config.yaml
model: "image classifier"
dataset: "microscope photos of single blood and bone marrow cells"
train_examples: 97085
image_size: 32
crop_scale_min: 1
horizontal_flip: true
targets: ["cell type"]
num_classes: 17
arch: "inception"
norm: "batchnorm"
hidden_act: "silu"
padding_mode: "reflect"
depths: [3, 3, 3]
kernel_size: 3
stem: "single"
widths: [160, 320, 640]
loss: "cross_entropy"
init: "kaiming_normal"
optimizer: "soap"
beta2: 0.99
learning_rate: 0.0025
beta1: 0.95
shampoo_beta: 0.99
eps: 1e-08
precondition_frequency: 20
max_precond_dim: 512
merge_dims: true
one_sided: false
adamw_lr_other_params: 0.00091
max_grad_norm: 1.0
max_steps: 9200
batch_size: 512
epochs: 48.5
lr_schedule: "linear"
final_lr_fraction: 0
warmup_steps: 460
weight_decay: 0.2
adamw_weight_decay_other_params: 0
Rows from block 6, named by matrix and row number. Rows with one number belong to one channel. Each number is 128 + 32 x the weight over its row's rms, rounded and kept within 0 to 255. All counts start at 0. Numbers have three digits each. After the name is the row's rms in percent of the matrix's.
# r30: branch 2 reduce pointwise conv (model.blocks.6.r3.0.weight, 160x320x1x1), inputs 214-319
# b30: branch 2 3x3 conv (model.blocks.6.b3.0.weight, 240x160x3x3, transposed), outputs 22-32, a 3x3 kernel for each
r30.79 102:129115121117145228089180124117124101119128142131100147168092147113109106115094175108137147144109156107182111105155093129160114090152143083097145111168113074170129183121137121121125086113187136132128079106116112113147130061131106148120152133148108137156158161118116102102176112122129136106180129114103123203140111089189
b30.79 102:144091106130121099119103121155160156160168143074142118143206092142141130108153139206101140126181081099120187133130105157092168105163116113109126148096160079104160147167115125094104090093143114138092120114174126148078119121169100147116140053143131164150088144124160103160063169042128058099122127142
r30.80 105:209164151192108109135107133138156190095132153143146178080195108110174169121094151105146127172146145082197112160107168145069162190170133156132153146107159149085102152090115104186128115155103119088124132072160136149059152082150136083119136130122131158145092152147112162068193103191099147065112143140132132150156192102166
b30.80 095:078136118141091097141127150123186148104152155220089155064109167134063162154134068098124090179121155058132156080148090127132093142148133098154168110140126155124050152085192101153113146080161172112139103145124098107129100081189149126098168084107106045087117166149097132149096157119064090122124146141
r30.81 102:129170128095140155108141168056105131117097126145171138151118138128051109060110117088146102106160177146129203108132129136107152144089167174085120126111209110100153105114096129099177104128159153112182156154165143183168165073115156127126159128149146098080125142140128109097127099120166118091119150145135056108131124166170
b30.81 103:137149170170120106093096128126136164054192082137104153122133101103115183115091130131067133139156108108110116176084065090158188180107057145148126136099126109183154166179076116107159142143166163118117094187126117146180110127137090118112123187158151213058155105135157123119170175178121123057152123122
r30.82 095:143110114146108090093142152105099142116136194134110110140068106085051063088111084151131155160105109124144105128125120151099121102110136110127137100120115119181142167122130037169143097080186076180132149143211142160154108151095138146117146154119107099123140127161116078085109133128140162213127146132160133136181130118163
b30.82 104:142141088154123150125111111085140180128087195054118148123122121104071134065159149156105161181113122092119147126105181121159081121117062046124080182181101151123179126182165062108138130143189142139120134145130100133121146131085095088137191140173162139146121137122097190128079112080093164203174126084
r30.83 102:117070194079116196184198141129104126171087055167076085108086135129119143147095107114183123125126176131194121128134133078119115159128195096157099097141142135132149077122123148091149152139154081115136141115136124098095192171107069125116144098080130166095124112116126148107095159141103133161137120126142148202130114126147
b30.83 102:100084140172118202068159133152089158122114147090080181074089141124143144133116165130094120202186116108160152115146122155071142135096086161139102119073134109110113159182176091111120155136109095164209140149083070161146108164102119122117131150190133122148100157149165104091141116118133070136182140157
r30.84 098:164139141166218105112134123126110088124167117104099182070164134145130158129102104147119102128086094186091129121128103084134116093139168130116116123121093116090117163137146077088144083116084156078195173107129128089145136163136064155199076103155170067146101121142073086186114065149127085123134126138115067134090069125168
b30.84 099:113106142140162105107140159072118105127092115166097109178116136082146123092081142125133111136094138110065165066124109132107114078229164093099111111106112145139152154103105098141103109099084126147155099138129137131162134103090075163101137095171090182173144103124126099091150119145072138204102129168
r30.85 103:098156168119077164117105159175128092082162121144140131101115137139103096092144156159143116115091125123098098139163163130118120112176165088183140154077120149102063086134189186096169169139177129167127098126112073117118107097102112146094102182129119150114115050115105171157196108147176134117139119180116164094153142120103
b30.85 100:189093129140081113175139213123091123179079137058156065089191129127117092071170137139086112143112104099204164091186138146128111062151134207107130155081101089111124170109086112074148126125103108084111110179115085110125133135187057105105119176194052135141141065163132102111141082090147188136126139125
r30.86 098:122153140151088200076147124099069129107142100114179135140160109085149153096134118144118087142160129134075131071097125125176059090169068097126162137134087106104141126146060194171190146166146115123089164149105147118111148129160121132135089144152151140139157186130125142154134152149191094148125132173132088087184130111121
b30.86 097:091166105125079142102140143221094132137093088157132112110140151210071177126132168149121128078129132110127056092141122048200149118080129163122099083113136126085129109116113134068127057105178087104100201141137135090165125094057154161162110178137150130107141098147119153166142005157081182127181127136
r30.87 095:142150198144089130122101118069140120099059163171164086101060113135139091176120203152145166111113148119139113092105141133168137126166179147099111168179131190166096195147135163151114115079154118154144143150130146093106112204175055118111150105152151140134148111163107142116153097098116106144166167190146135129101160141107
b30.87 102:100127136093151076130118129192151096114113151192077140121135129155099105140151062088124118102142154084098146092155132119118100112149157146122177133113088081106145088127145147139157137158131137136091146104098128122158100066118091123135174129164069107182145164153144118118156136128145107184126113089
r30.88 106:102151115167105156094108159118080119183098109141136133157201133210148127126145088085131188112146127157147105051170143109134076120112175165177121112153157130133108106116086204121152154040153097118098140167140169110122152111121111122083135114150150083096120135136096112153160173133158153116091145061099132185137127138072
b30.88 097:148106126225181214143090211149087130109131111093149118103165081138107116135178147197139126149126173051125162121129114114118140152154106151103153165077108141156138123118171118135163197186062119123179141138080130095140117105157094087139151151175153117146137187115098112158135159142125112136093116109
r30.89 102:084090167116073149088142093102114128091123103119136106190133123132128092140168109082195144089136167101073123133096153155176149087122124096121121154119124136128157152124166176095091125146135164140142110139072149120126094135147091155198128103106139193126193136122085100175142135113078141129174102118116130096137132113119
b30.89 098:097107071163134204112139113150152085124109103120135139117155130173113147089111131130073147081141130095117194084165106144074081151137146122139105120089147105133088071092108087195158139105098094163160115139099138133168118200127100196105144158112147115168134115100132087122178156162143095136116124185
r30.90 102:098120134101111110133100076205094147118163170093101114176111078145113078075170184157146216133165135128084170111170089155125114134071114165113138079153119126150142154112147087124139063129152132171137126084140169146090101077143097110095166143110129188140159140161067163068174075107111166124118157203126136121135128100182
b30.90 099:089085117122130147155149111156126153130108092086072116151118114109184097167157141193162091128106091092092158163103168091115059143162143134157147089071134155135119084131095108140090137109163088096081098119134161129106115124102097121075170103135090133137134143147144079071181165146101140119175124157
r30.91 105:151128140188120176112066196138160071141123150172083149165147164074176113117148132142122155151087123090050122141071100119132077061183113126149108161079137132216098139145083125129119135172140088150114127084193157163205132147143116108098132125143176105168092166111136134137145112096192150113081169145140163151088149078097
b30.91 099:139146088190103127041107134097136127158189129161178133103116132154062113145103154146140121127116108156127142161088147151118110126115119128151182159067074146124118133116126119082124086169146116110139078113162130135081112127072125147192135081089126143190139139085091132123175117107114171141110147107
r30.92 102:136115142157173132090154137134111121098122080116158141138091116115108184161097151165085114139188121148174139143142129139108107168120119127119107087148102116130143082093140075143105100127170083065185124110127129130115160117105138126135138140094113110107122110110094115149128146153114104099133145119110142123119146143113
b30.92 101:144120105111182188155063096142201125139152126091091137120073167095124126131093074066112116151108105119158197127141083084073151113136142111142102124116134114154125127083185105186105190094084232153099124104108100107136154077135126119101149129126079121118144167130134094115122139118124166031122188160
r30.93 103:160104091087085126140113164124167136189149117139163091129113159181104145127130151168175132104126114093113046176155131132111133165125085195155110184117079098111143084146088153156112131135132177128116137104091074164178110134163092125114164106185138094110156144149131114077129136151129159155139085137138158110130104138125
b30.93 105:124078172162124118136105141134111129135083144150159150125123135127141121155154173069110175179092051119139133106159066143143144148110091182142089112135093102072169122202174132096136072142104130180119092152111113122100151121144181111115117132109124143129127106104135134143117143144096122155161076130
r30.94 102:102056185095217125159156097099072085131086087120181142098115129127116103098132182145135108108133102152076075102089181147176151184142126074146188196189157100127133200091116134156145097121137067133138104118146108092133102102160132111112148116175108121168128128206143106093099108072117166115143180103097188149161131108149
b30.94 100:136125075111123175130121174138159086122161100160026127132148122135159125120147101119107126067115098132085104147122063135091168067150113133130094119108148108099080107163103141146154099091133139124057174135109127088154177101132085198074085173114108163166144144080185063079106094128144137171098127085
r30.95 097:118105121165107123138141062127139148116131114121169106149162152102127139140108136097084162159127163146126152127141139138136116156112097071163167096106137177100193221071136160085114184131142163149100130065141118155109142113130188133138173175166122129141110195139117103111152151215168165174178165118111101162103154140112
b30.95 099:105108095128063131106200204067092125075099121135135117099127119070129184135095147143098170151084083128183129080156098097166131112091152104110137146164116119130109077102160114134155157150063146201140162152152164110102113066148053139143134172161118120084150156189131127090094100113132135147147122109
r30.96 100:122061098170117090147081111090114203074143125118073099174130118171109127145124142129117104121177148141137132166104117128092159128153159058128129147115127146102114118048110114113145135130118180123119068147196089138142172100093151166091121138059110124127114102168146143147105131096139149114119162113124139093079183111126
b30.96 099:136085141109140138113105133122109183104120089129125124150125075165149159143116122101114185226040135139127132114164142154112173128225126138135165104181103131104117060149179126074055127143150133124144109119120154107163090097162143114130119176198155109127074155110080178108176192070108149006108170155
r30.97 102:094127170148122150082109144142128106159090102149123135089133115121112137138089109156097128143146127067124171187103137151112180158117152137091115162122129171140132112177089192166104115124058161171111113110143112088155101140176050189090127102128116160110172145169108118111171112152182136129066100167143111123155114151085
b30.97 097:146133066183139131144076137127094158124154128131104116125169137109108134090139155077145108178102158137179100150143159059050138157123228188085147119115105122111116144113143079094132113135080111149147130117091139136153082158080167162123182109131162117126099131113130149084091067107179200070178162161
r30.98 098:110150156150140183164083171140138144123103132097141187057094192194142123079097065108194135127100124109066121095096183144184132107186124115152169097134133112070129145152132075063135106166083103186079125151071153116137135123163086147162131104116099140069064097141086150144115131061148151143147116137152124100162136181134
b30.98 101:098122105129102164117110189105085060055146085129155162099160118077133135158130149115144166162119102147114137076175105118113148089184117152123102176143123152131068113162158153149141122136216143139166193150053108114078174210126171119116161143201156152063151098137149127146157124105121153146183104155
r30.99 099:137130129123119103105119086116047150104138124126145117154140109189148118120093138137090109119169101172173095111086119126173200161105102131112161160116173122134150157122165142133118175093152212132118097144200125144102137132086151087124114099116092137105128178074096154148112113134092124071103120190134096091094143135086
b30.99 097:116088131132157112119113089107151136148136113134131110094115113136127109105141148110158151101088166097114065104120172100134139139110149090146122101102161174094114080105129175128091083218079123159134160127142068100087150183109111093140137148111102111092162100161163104128052151117138131077193146149
r30.100 096:110158126085160122090149224115116124098094077066099116116134151109126126086103127063161140091110127123211147083110118089126126115139139149147104103091102065159146122140129158106123112153080124160164142113130158163113120222107123129174187092119144120160135111125137087101150112177124081075133157100111081083096143104195
b30.100 097:126109117107144117115114139115076137097134227053208141149061118137173129080117151149167156118131125134127162114138137164093152167089098120095065155148160099107079137089157137172137087116167042149119134150135111172137255135124179176085077149135112120090072154163155175111130102113159123138179101135
r30.101 096:074127097095155061114139159069170153184128186161119159148094079140073098081068124155113088115145113116132159198034109057213111192129162097121135112099069107148143162127143212068130115111116163143097159106141144156109171147130144150133134164119134112142111130064117146137173174149177164091088136146161120111135163132168
b30.101 102:128150143109156129102100100090100102194120199195107150157062159174136063111104115120149018138103184160139127097129148110142106151084138166112148122144123168137165168190093070117174115165083144114090133078172121139134206123046135107112171091109199115113085137119142098118108117100112157117096064111
r30.102 101:090088051120146132137152159126131068091065126086096135125114116125170085082118098099096128121125102126055123159105195141123124133124100127111170092115170149083117151181112191171098093136145082120140119137123127174133115098129074058039142142100114111090118097110105109139116090116065086115110149134176117134058172153129
b30.102 103:112145122158159107121098163149119072069131080156147093179118101089108092175142107086140121093117145104219115110158065157137159084121131118107150175128099149139164140154127143053119096199135061072134166103097076086099157153162095112091097148144198070129106135111128147146065134074133096082133168149
r30.103 095:112086095113137118105110121071119103057074158103079181122137118158142136119113121123124112112174129101118150086128135104141099117163124186111125108126213134176113161151097139115114108151177130091167140107144140150134141108066209172118128141071103072147085118117159088129100087163110143114106090146165128135129135155073
b30.103 094:082118108072118113139124135192075146121204086105139166142154094125096116110148147144169103105180074167092149117149086099150125142110108123102111132113140122145132128052126081107123147148113138073139132180196183100097141160114114130150155136103132096180122107106154133129117151123075081065130103167
r30.104 101:113147153131195115139094192177158133136125135116114079137115100139134132110125150094174098105041099193143135122135141118159132123131111057109122178087108130192092158155123144077086088090144128085093037113178139106160144137143162157099123151109104080127173117125109116155149142113084167131064100123112121119180106149140
b30.104 101:110130089184118132078128085090146105105068129137176116137126108115080123083138151095139148141145138148137105132158135145101146148091167131144121132089144149107089079096057091081136172122182090171112125053166151083082177125148118083130111118166193172123084099117197138167177144103118117142174134134
r30.105 092:118137115136154114092129129128146145138115145096149168120103144148121113093131168082102149141096150128126102068104162062157101144169144138159101077078101072094125104128171164121166093176148107142099086130128077071108131140127130098146130135109148138114065087152073148159185116116182137160169055092071159157098107162150
b30.105 097:139154136092076095200110107056070087099109143132094078185100103169106117146145178041113152148141163160172135140144073126160080183115185126135143142119082152148119137120116165126110155111063143110107117088140127135115166105154094094114084142189144194137120130098059149103174146184185109109117205176
r30.106 095:153093105155057150127182090103106179148139151101106147153137125127127130089145140141140106140079147115141142125119095122158125089108115115118169114129109139078117057117107149080140110120082131119167112118187147111144156137139150109097109133124099113141112152126090129129114140103093097066121136192079147177118134156092
b30.106 102:150154081111217122111186144090103149156162182123108142121118134091148084143129166078109208134159087095108137098139128135146139187119165133131111081111145171141144151132103136140149136129108120138161146129074105098071126131112122124191121131150117129106106127085108114157095040089147110093165140139
r30.107 103:110144094105109124097169144113110125135118149160132122194176122100102123125051153103074145140086107120135121112114141137192167113150127111111087124124177158086192133091135173077099101093140147147118139121135122123161157153123112117156112132107129147175083083144092128108159063137117128159120104079143173094136114127056
b30.107 104:106123173101144107122145095143167036123128118127104214128175141121192123126177104166060152242108136057121155101139169123074100167088128125090187103147111148139109146092075118109181148203078146178139134122164111069116129126140124131114120099125118088118165142128158109136103106098125183156075145136
r30.108 101:144109165148140119114085187118131150168146157105112160131156114101133169112130137167099124098057112174147135107140184167087139157135093184110053110141159153099158176133151140107153164123092093128164109134094166149150106132091143108151139118113109102117114117125147168098145128149103113117096118116126136109121129036125
b30.108 101:150130140135156183101183032136166043129176051152096158209089139217117078171133122134150156176081105179148094122147145208068186147095094125120157139135147134110110128142108103116081182091123139164172111130118096115105060102111124125155155125201092112147153096091147103119095138153122106069097161162
r30.109 098:128142121167154169134147074140142139174169125104125132092109160120161112097111076140158107148157176085151159149128131109198151188119048129122127108093091136124107109118118153073113116150093116188095118103121109119110119150168173122079194131126084121109126104117123113095133087120163139085106098131204111130122110120099
b30.109 101:082190140169127111086097144109114147113180127119157051109130153147165057125149115077129061106140189189130123155134129138148117092138088123145106022107136104055075098136038155105115147108120069119118136105150115080094107129160171121143132145090086187131112133113140143132115088157138204121092102099
r30.110 101:114148123163123127091154117166099098108172165142107099119155139148134112129081138099083144126141210116104150159134114122213146137122161158149119155102099192161056150171119098105074157120144114097099103149095150138095145140134149147058134069109146068101116190149083090151176170098149123099142123159102124133144119158112
b30.110 098:082197126172131090108098089115143145071134074124049187145213062124133160107181124137125154140091103111140112083080145133149098119126122121172113089170190072143159099134112142110142105139118094162112150141127143108116140164173121106087178099092096115129125099089100195175080133142149102183133133103
r30.111 098:121189145108124125112127160171084123089168072113085087160117103048122091087068179146165117146103131113074086164149123097137108157152117112160094178162091045153164067135074133118098155142148115125095095119215149144165073132125114129178150106152148100126118160132048137090129124170131130158121128140159082145122179142131
b30.111 099:102084117169160099179128117180159188137089174084176083094127129107157177187170118167060117112159088150188080086127108143153082090179145139128118111125145148127106118119106132126081097076165154099107096136199100152090161121144136078174135130179152111145129090057150062150083148115100139170123150097
r30.112 098:082129115172112119104106109071108102160142131123106068130142117160107146101165144135143130113108098155150103142150160117082124104109092117091173201093162115035119123117165083149117120140129212094095125115153157169128172153186113100127138148114141140158127113067127124126135087153085124149092154125153152173161149166137
b30.112 101:108082158141107155105086120129107149111122093099103178133124121140130130075175076130129120105184124156146128192164112148099158090201148154095079120114153116172222107130160111120156151159129151122049146120194112123105178104143125138131133155076126130162147063124185108041167129149105096126134102156
r30.113 097:127142132095088138140109138096087108152104088123121100124101125133148159140146108139119142144145116132118053104138230089028109179157116034142185117129120120178122119132087170202155120147082097091091155130115145130157113147137153142097136150201086095139076153124077111171098074087145102130127150123167161125132098122133
b30.113 098:077106163164152172127142168160140105152162144104080131091159161059119098085126101155192160135087179126177085105073141172124192103193151121140177145130128154134112161151091108124135160094142066142161059090102155121150133123180145178126084183065136117089150132149115136083129149127099095108168136180
r30.114 100:130106146139117140113083107100132100077119135063117157087176138166133148149091151104138072144154138093126115154157133127135113168113081106118093138130116102170147080072142169174136122095112128132109115131070081106053121136115151121171089108115163159077153133123099123106144111139109166109154127118096164162095128056112
b30.114 099:143122102134143116129119130101165099136141107127153120101126123088185144115088137171145128017108213159096158082156106117130087152129105073118160122100122183098099165142087104141145135132099140113121124137114115154178103162153052195110172119179172115100099066177100146143141117141132079108081121163
r30.115 101:103150139128105145115091141135140109131093132200128138139157094127136100165099175189147155129115166165146130108142131165101110157191153125065082098137155084129187136090100158148082157165112124122170137160075142130120126179099089145137122058122153123138139093086131143113112146094102106100114102129105101125093120095084
b30.115 097:135086057146141138143141174143147076096178096093106103084101080115129098037144183107048124176108046149156115143119126133133155168134136167141206058134154123204121181137166164153101110108169135187140121119134141110089105071122046153133096133163170115092118202168132080130155089081140105106133179161
r30.116 100:119136133118143148104117147183092115092064114110151187122176123128099109123122114108128194121123116112162159123152118115146148173138123113059138140218143156111101142126144129152151147038125126170129126151157126199117103155142127119134147089061129094073130100156106157148116076093129137161166106163090150114129082119109
b30.116 100:129177112177084038093158137110142118082163113137100135115098129134117171172142081152069078102183122073153080097089171132151180161103100143092151118095114164146106165111092126185071134139170082164137130130158210097139138082058103108160138177130122105138140085102064178117129107101098085171144118190
r30.117 098:150181137111207077111107178135167175117075135130104134109092090117130115106162120107154151188104118108140133143136117062176141184103126118130108136116085092169105151133108074112112119104126092157050105111119061088043111117126187111139134104114116081136117090158119103163156127125110156136122086181083145104118167076139
b30.117 100:116144130104113147164116149053183058165138145137128132144137103092111117161094137118138152131099164157178040119115130140155120141162166129122096143098153104158126058120088136085093086168134113075139125113127151140180164075133110101113161080110105134122136108127141144099124142124150142130146132111
r30.118 105:084081165106158184166137119142137122183116109119052182186090144161139149080155090163139086121175147137078089145162088075146106090091151143131116130137147127157178105175173130133133118080111094143135152133167117126126120128130147119143100092134119118119145089136131148111118076144094120162085129143092147088119175088158
b30.118 103:092141121066115094103170097065152147171223097122103101110150090152141119065171163154125125157115152157108146175120104139161052145121084099138092076156134123132132107126140114216087220112101142081105113099150108148118067093221157101130187111094119104109127106091080123151155081124165148086161102112
r30.119 102:119076156156159140202111136129151070150138106151147137156071117127092160190080089137100138117124114124128128181153132108136116108107116175114127097125083198099173107075125152110198149110046114096140142103137157105111170062087102088086085107133156132149107125099102122173157113136075122126110122094126144102138107149168
b30.119 102:130087255106111188118137129131166149168172125137072169147078163084141113168052063148147156166139138086155119154111129106150120158076129122104066123110178074054105135105160132161138116137097122115133146124143105124133175117110105117166138081127138080137136077178149149114126140177112119104095117115
r30.120 103:117143123079144147106087100115074149081092099093138128091147073125146132116144168127129140121128093112135085160109069130084145175122083116104116141114145128101103160143168108142140166115108202121131143164129180173075171099153121126140174129093160128104131128157085155095105113102072107113109096137103109116130160166141
b30.120 100:170090150098153162098113055080113092089101162128122160152145115147178091144182123185103142080166132131176097139133154106135139156118108149112157183141073117129124118080163141126158137152104125108135102158069137094160123148082143158074131060119146116168100181150105118116147106157219054163105087112
r30.121 098:171139142158140128074147162096138143143117126089087094080170129159127117099140089090145131083123133095089106131150129150173081164160082198176084145077131140110098096109086112138123163196123149119114165152152122152159155126160087179137090118100123185152020112233153138089152121075123156162118076115130122175141108159110
b30.121 095:146139191098166109188114110147063113147095200049122146140127152204099117132162047175186159112137117190133042109120100127135162130181138117058174147149172160109145113142113179180153060171080154212091124049176173132106126130141208066192189119122142138096160106120138114134139120121168170090149169187
r30.122 098:159136124144116165085056178080173087132131161100187140113067135099123145107110133186123192124156059140169108113099103197141180105117104129161127109099078146129161092097184094118147114122192130163098167160147113172119131139109109153100113138192113123073134098196138112175177135098117157151127133162105099147195071176149
b30.122 098:148145092169143115092110097169081173153085153134146171156125103131175094158157027127191143088076216135108074128109094141144092134096167157119160178138074207111156081086174114149138139128140173150132152114179094102167177186105144130115092141119132109114131061167152113049123127073172142178108121072
r30.123 097:128120119090093111091136117135164097095110193125100098152070124114094107089145136117076175133059098052157084128164102132072149102095145055146139162170083137152142107171137112073097106140132105145096137103121122138137171172107094117185121155137134086106091140121138202157089126176129107155093159111106117122129116111134
b30.123 106:144114127095152104098123182115146114181091151174133113093115146151104099127101129124091200056137127198093116158184042106083146127168153138148125127122119153173104094107126183232132091065083191162097088095093091112129140115045126096094131159144116073170118169087085102097140098127120118097171126125
r30.124 102:126100110125134151172082106142115148189152182066106166126141138141148135135202130166127155174109174097131093136146169112177107120098083125150151105121102159174110177135132203105122104138110123143136104134124109128097151070230138106127118174129138150135119137116134128177107119152139091179189107112171161190126123140134
b30.124 097:172123154102130092095109095071088175150076140152118113163161096147176146127148177107198104148130140172079216117123098132111104055155134170145116094116079140108156100091125075153187108111089134112122128137129123136138091106147185160127171053117119182185122117104202148060141137136195131133131099179
r30.125 101:122102134132089106170082148115100134189111103150141063053116109197101174193200139150174109157102148112109109130061156121126157100162140183139113152111075169142151081083137129107148149205106110151159123104097102142075162100134177078100164122098130105153106120104091112131091136126161126125141136122121085128148128158162
b30.125 100:115206143111115126158184096118113068152065171169056139145126071126151160169136181120132110058146118138052160119139093142085131130120078089103162108095147092141181088119121105119147107089112158107122182088109126164100091093129109086123207085117171082177167096091164076109163143107079127105150146146
r30.126 102:114200131103169103086138136134168136175059132171101070133130134133131059119157065146102087121163136133112110128154104112129149063109153116112057104151101139152147144128111075108082236093164147141151181124099138118112119131117102133131112104135190149106148100205103070104111119084138134120121077171170096110125139143068
b30.126 103:086170126115153109186105164106142155132132105155140117146117121102127128175105124097138105168162123132125098050166059146137154159119137147121141085181165151165154119108086138162101155154103094119111086068130186143157113129118113131156107108157143065171082082134109102139155140139156114139160118147
r30.127 103:098074093091137083165126085105132137091103099121041066156073216100128077170127136063131098161142154194129163117142165156135170164145083146142082131171134132073129176117132145171120100159124180096098112148127165111106127140157129127194134099163170145137110103076033187143170162098100146172119116120133118142093133130103
b30.127 099:181139098095088163096147137138099162104133181150124064119190124135155092097161113043179127138098107191092148184122109123123162145074099116156128114157116138114116080120126179113145085105139130132121109162139143128099166109105146111160140065160205167126122113079150144149192160080108174024116065119
r30.128 103:132156193117185109104116108098144138127165102152134135200187119075136123165109102152152148145145089164128131113115086099149123135163088080122160132100102136106152111130126110155169077133134113150104113136189128190098119163101083096116090111129164137158134156164199121102137197144153119125117154116170141116069176092116
b30.128 100:155125105142173112083171142120083145145142082138127108079127135064175106191102150126178086088164168126118127133119200105080102119111131132147149145166194132125208140115139146129110141131094151153135101098087125136139121045144194080137107095170117170173144119058127105122126134116085116150106150146
r30.129 102:150108148092171126131127165113087124109096105158116109138097170089105128126138155145089167098076143082132141103129158148144147134140109145079089148149208107159108137123138133129173143109144146086146127129138099081162128075132179084118164148100122099112194128119123178083123103171191104095103076146146113137186125122174
b30.129 102:143128121127105173113171147179162081068157129131154181123070182120129210160083132141124092177141141081113181134086215186123108142148136099168150069115131129169117122137132140184133134194136159107085092109124093161138140094120139186134158120090124102098139161150147126115108150144119052091149103124
r30.130 102:125126149135137135111103122104148200117111117124192106141099028140072145085154132087144126109163128128107110141141134120146151178095081136136091136114158107124164167129071146079151146123139179116093118159184106142094107145125087105097104130151158123140122174152106100151085123108115104111168145112124140122150085059086
b30.130 102:120125127130119114120105172170074140190161169072131107121163161137106115116139130142085180125141077129145127135124105170135130134134158075107161139102172114127116163095109128107118171151163102164163195108104114121107103112109079137104122146194113092107073123114103124191088125168075102098083158161
r30.131 100:117179165070124151107123101178144145156108154106098172210082122155069121136105103160123150108078139192151141107113083148128221163094107147067146154110166146104095143153160174134105141152091108109135174111162092156145137082096138149108147098126120067146093159108116126133115118162118086141149142139123134183173134138167
b30.131 100:107098124114136180172145102067156077092196134135077114156154139132117110124131146077067162168128080171159113106123147141099127083143164160096120142140197131208119130071082022116137115098076165129106140136086126109169126112119189123143123081156121101159116135147145122195085103141162150132094186096
r30.132 099:102132121147125158155124151080082132147161075103097165119082153172112140115176170111103127091111156144084180178108091160059149201137053089108058138088107155124093164141085122110124084119139117132094098150136135109074148131157130158148150083093126125104132108127126090130112170128153119146215125094114139148209127077138
b30.132 098:160087126106127169134065160140123112123094179158119134141155155153148088137148105171177178106151138164086093147128140187118106087103132154133095223115104130078139128170105149105098090143095131068055071129152148141128048144119137107128148111156135070158157150104115030189115166187092068116178100181
r30.133 104:109133084144100174113146113083231141049114158105167154142133160108137117158131108073117113129104123146148169169102087115116145200092170184107138084109179164139119125130123131119128142114103126108127146105141102120146222114107180139073123114131125088128098098143105125167092149181162053135087087130107152143089113080144
b30.133 102:152118118155086143129129126180105117168141186077131074120167166136157113091125185123145150188060151125178102150162178120159132110094136057123148134147178167067139088152126131155177130062124151123161151127092058071125081113130119119168116141114115178087095061148108169153189114159123144200123146157
r30.134 107:185178077193134129109133161062121132171091065121125138148132137145058116090129137130122141085083149124166101089125154083175096167112105113094139159060144122102136128156127151109133166095071123148104124131099166105122131138070110135169139117118082123108112113155113096127094137149113086101106155124187137150106129127091
b30.134 102:093049111155121110055156118092098101133140179141094153139096147109133143097124093203111130083144143144076127105225086128093144197103091119097107149129160117162136066133158162192190165157158094108100189101148058138180114183160099088156089093142087143154136147137109051118135142093152109118109084047
r30.135 098:135141156099155122117153171086156103146181168148102136136150080121091165136109126110126162144175108132098086144141085141111113115168130085153174154134121205084132086140181104112193165235066184130120082116155071120121086055109213155071143142145102114090164134142173111147109180158111163138118124116151126153132080106142
b30.135 101:139110103132166135139065053092175107132103123123101169112191171080136106096143106213073140071133123110123138159144126115083165155096151111131109131174146097079117202125119154158121164116124139104125064089103134090169178143208122092118152047122148170111112114105018107072081141077139167111073124143
r30.136 095:199106109157114128084138153102220130116171125155103140119160148093145099164091113153101117133201158135135153081148090110181104115066104102053127079120106119174138182138094140105157121114158108134110137119134156114136071135147130181079093119113082122163106085121100143130184174133105128090072093135122110136132128129114
b30.136 100:141113117130171141214137168135090182185126155083217104150164130170147114163141103139112114077103173217085122090154112116141107123167104096106087135139148183087100118134075090112114097119137204063065085099204099150110127111085130149140058143072086148140125117149144187127131088158185154123122146143
r30.137 097:106105089054147138135115132089130182099113134116163132145141147103181092100160113110150148147095139113151117149125151123131081192077164116164045176174108141096140098122170138115131126098085140126132138093124056086151157170052090092157065088083147184097114080201059161140093106119120147190112117105157100122073119090182
b30.137 094:204136175108126099133157093173122085192097191139077156194128075143131124128122123123120173140074048146197128093109149166135123066209112149141105163154126168070135193122083159126139130083093109178052135133159150147172110089125086125088117114137092113151123153131165116135147108142124142113145089168
r30.138 102:159159113106094160135155144170119079088183150090103099167079103094094123175180143121083099155150146117137152110113112128183121138112104137153108186124188177147134132156139122121134113153219135092089120141149119120114138160133158160166120132127061101121105132097096162095180126110156114102182092120212168099175141100138
b30.138 102:161144144112168122169086140147117087136160158145104089133106089178073113189125121102114142117096147151132072090171143112139110122109139092122157073134150118097103110128150125132122121155102158124139129109171154186094080143124147064106178103139183111100076149104122193075108074070124132136137156138
r30.139 102:152143165121112114083090129137147064088092147119092124102112180166181050132129136105100143097064114150123104188147117172133082157114090172077130130102173197108121101153131136095098151121089129120140168116120135124157122086129129080146094075145170140147130108158157117165123133112163131129088132136074148064190071117094
b30.139 099:043136140128102111129141115042163091166147105100127127124097118097084094147115097100055089218204126088075153154124155152112127125085146112112187096147116125091121098161143144104107055109153140132143123129105107146223106166133102158102170136137135083178156120069104122107212081178105124113100161123
r30.140 106:085093113120089151114108106206146179142106117145157136143143107126191123103139110149165214126167128122119117116138146119168105146137160103051115154099099110144126155175135136109168080092084158089134170204141083161131114151069123188116086168138132173075085139108125104167163134111172094093111093144108137132103121106133
b30.140 094:139135107125093053123148167103136088134131144142090185158113123132076104155090116135088120115119117127164128142090158166132180099128154125114094136139146132161068103116114128136065165122198166118139114181159163067160138103148110114136087154088173058141174138091079098174100117112145083119125171152
r30.141 095:102133169159113171196183136153086116150103144146147167139169117102116158164146171091109159163117137130069133127142104111124086111145049096164133153146169099195099092145118134125081121130181104097073151104157077134148101103176087084106105071126181139216137085092111092148112105142140162133118123125129114108148093127174
b30.141 102:131083148124155107126141105098147074130102110095179106126060126159183095138181118094169137133095124126112130131123092092119065113137137170083098156110117066134184210096122102182105164166098170144074122147154134118087109127094140154154145154142100105111151145101158124125131139099117111104156132142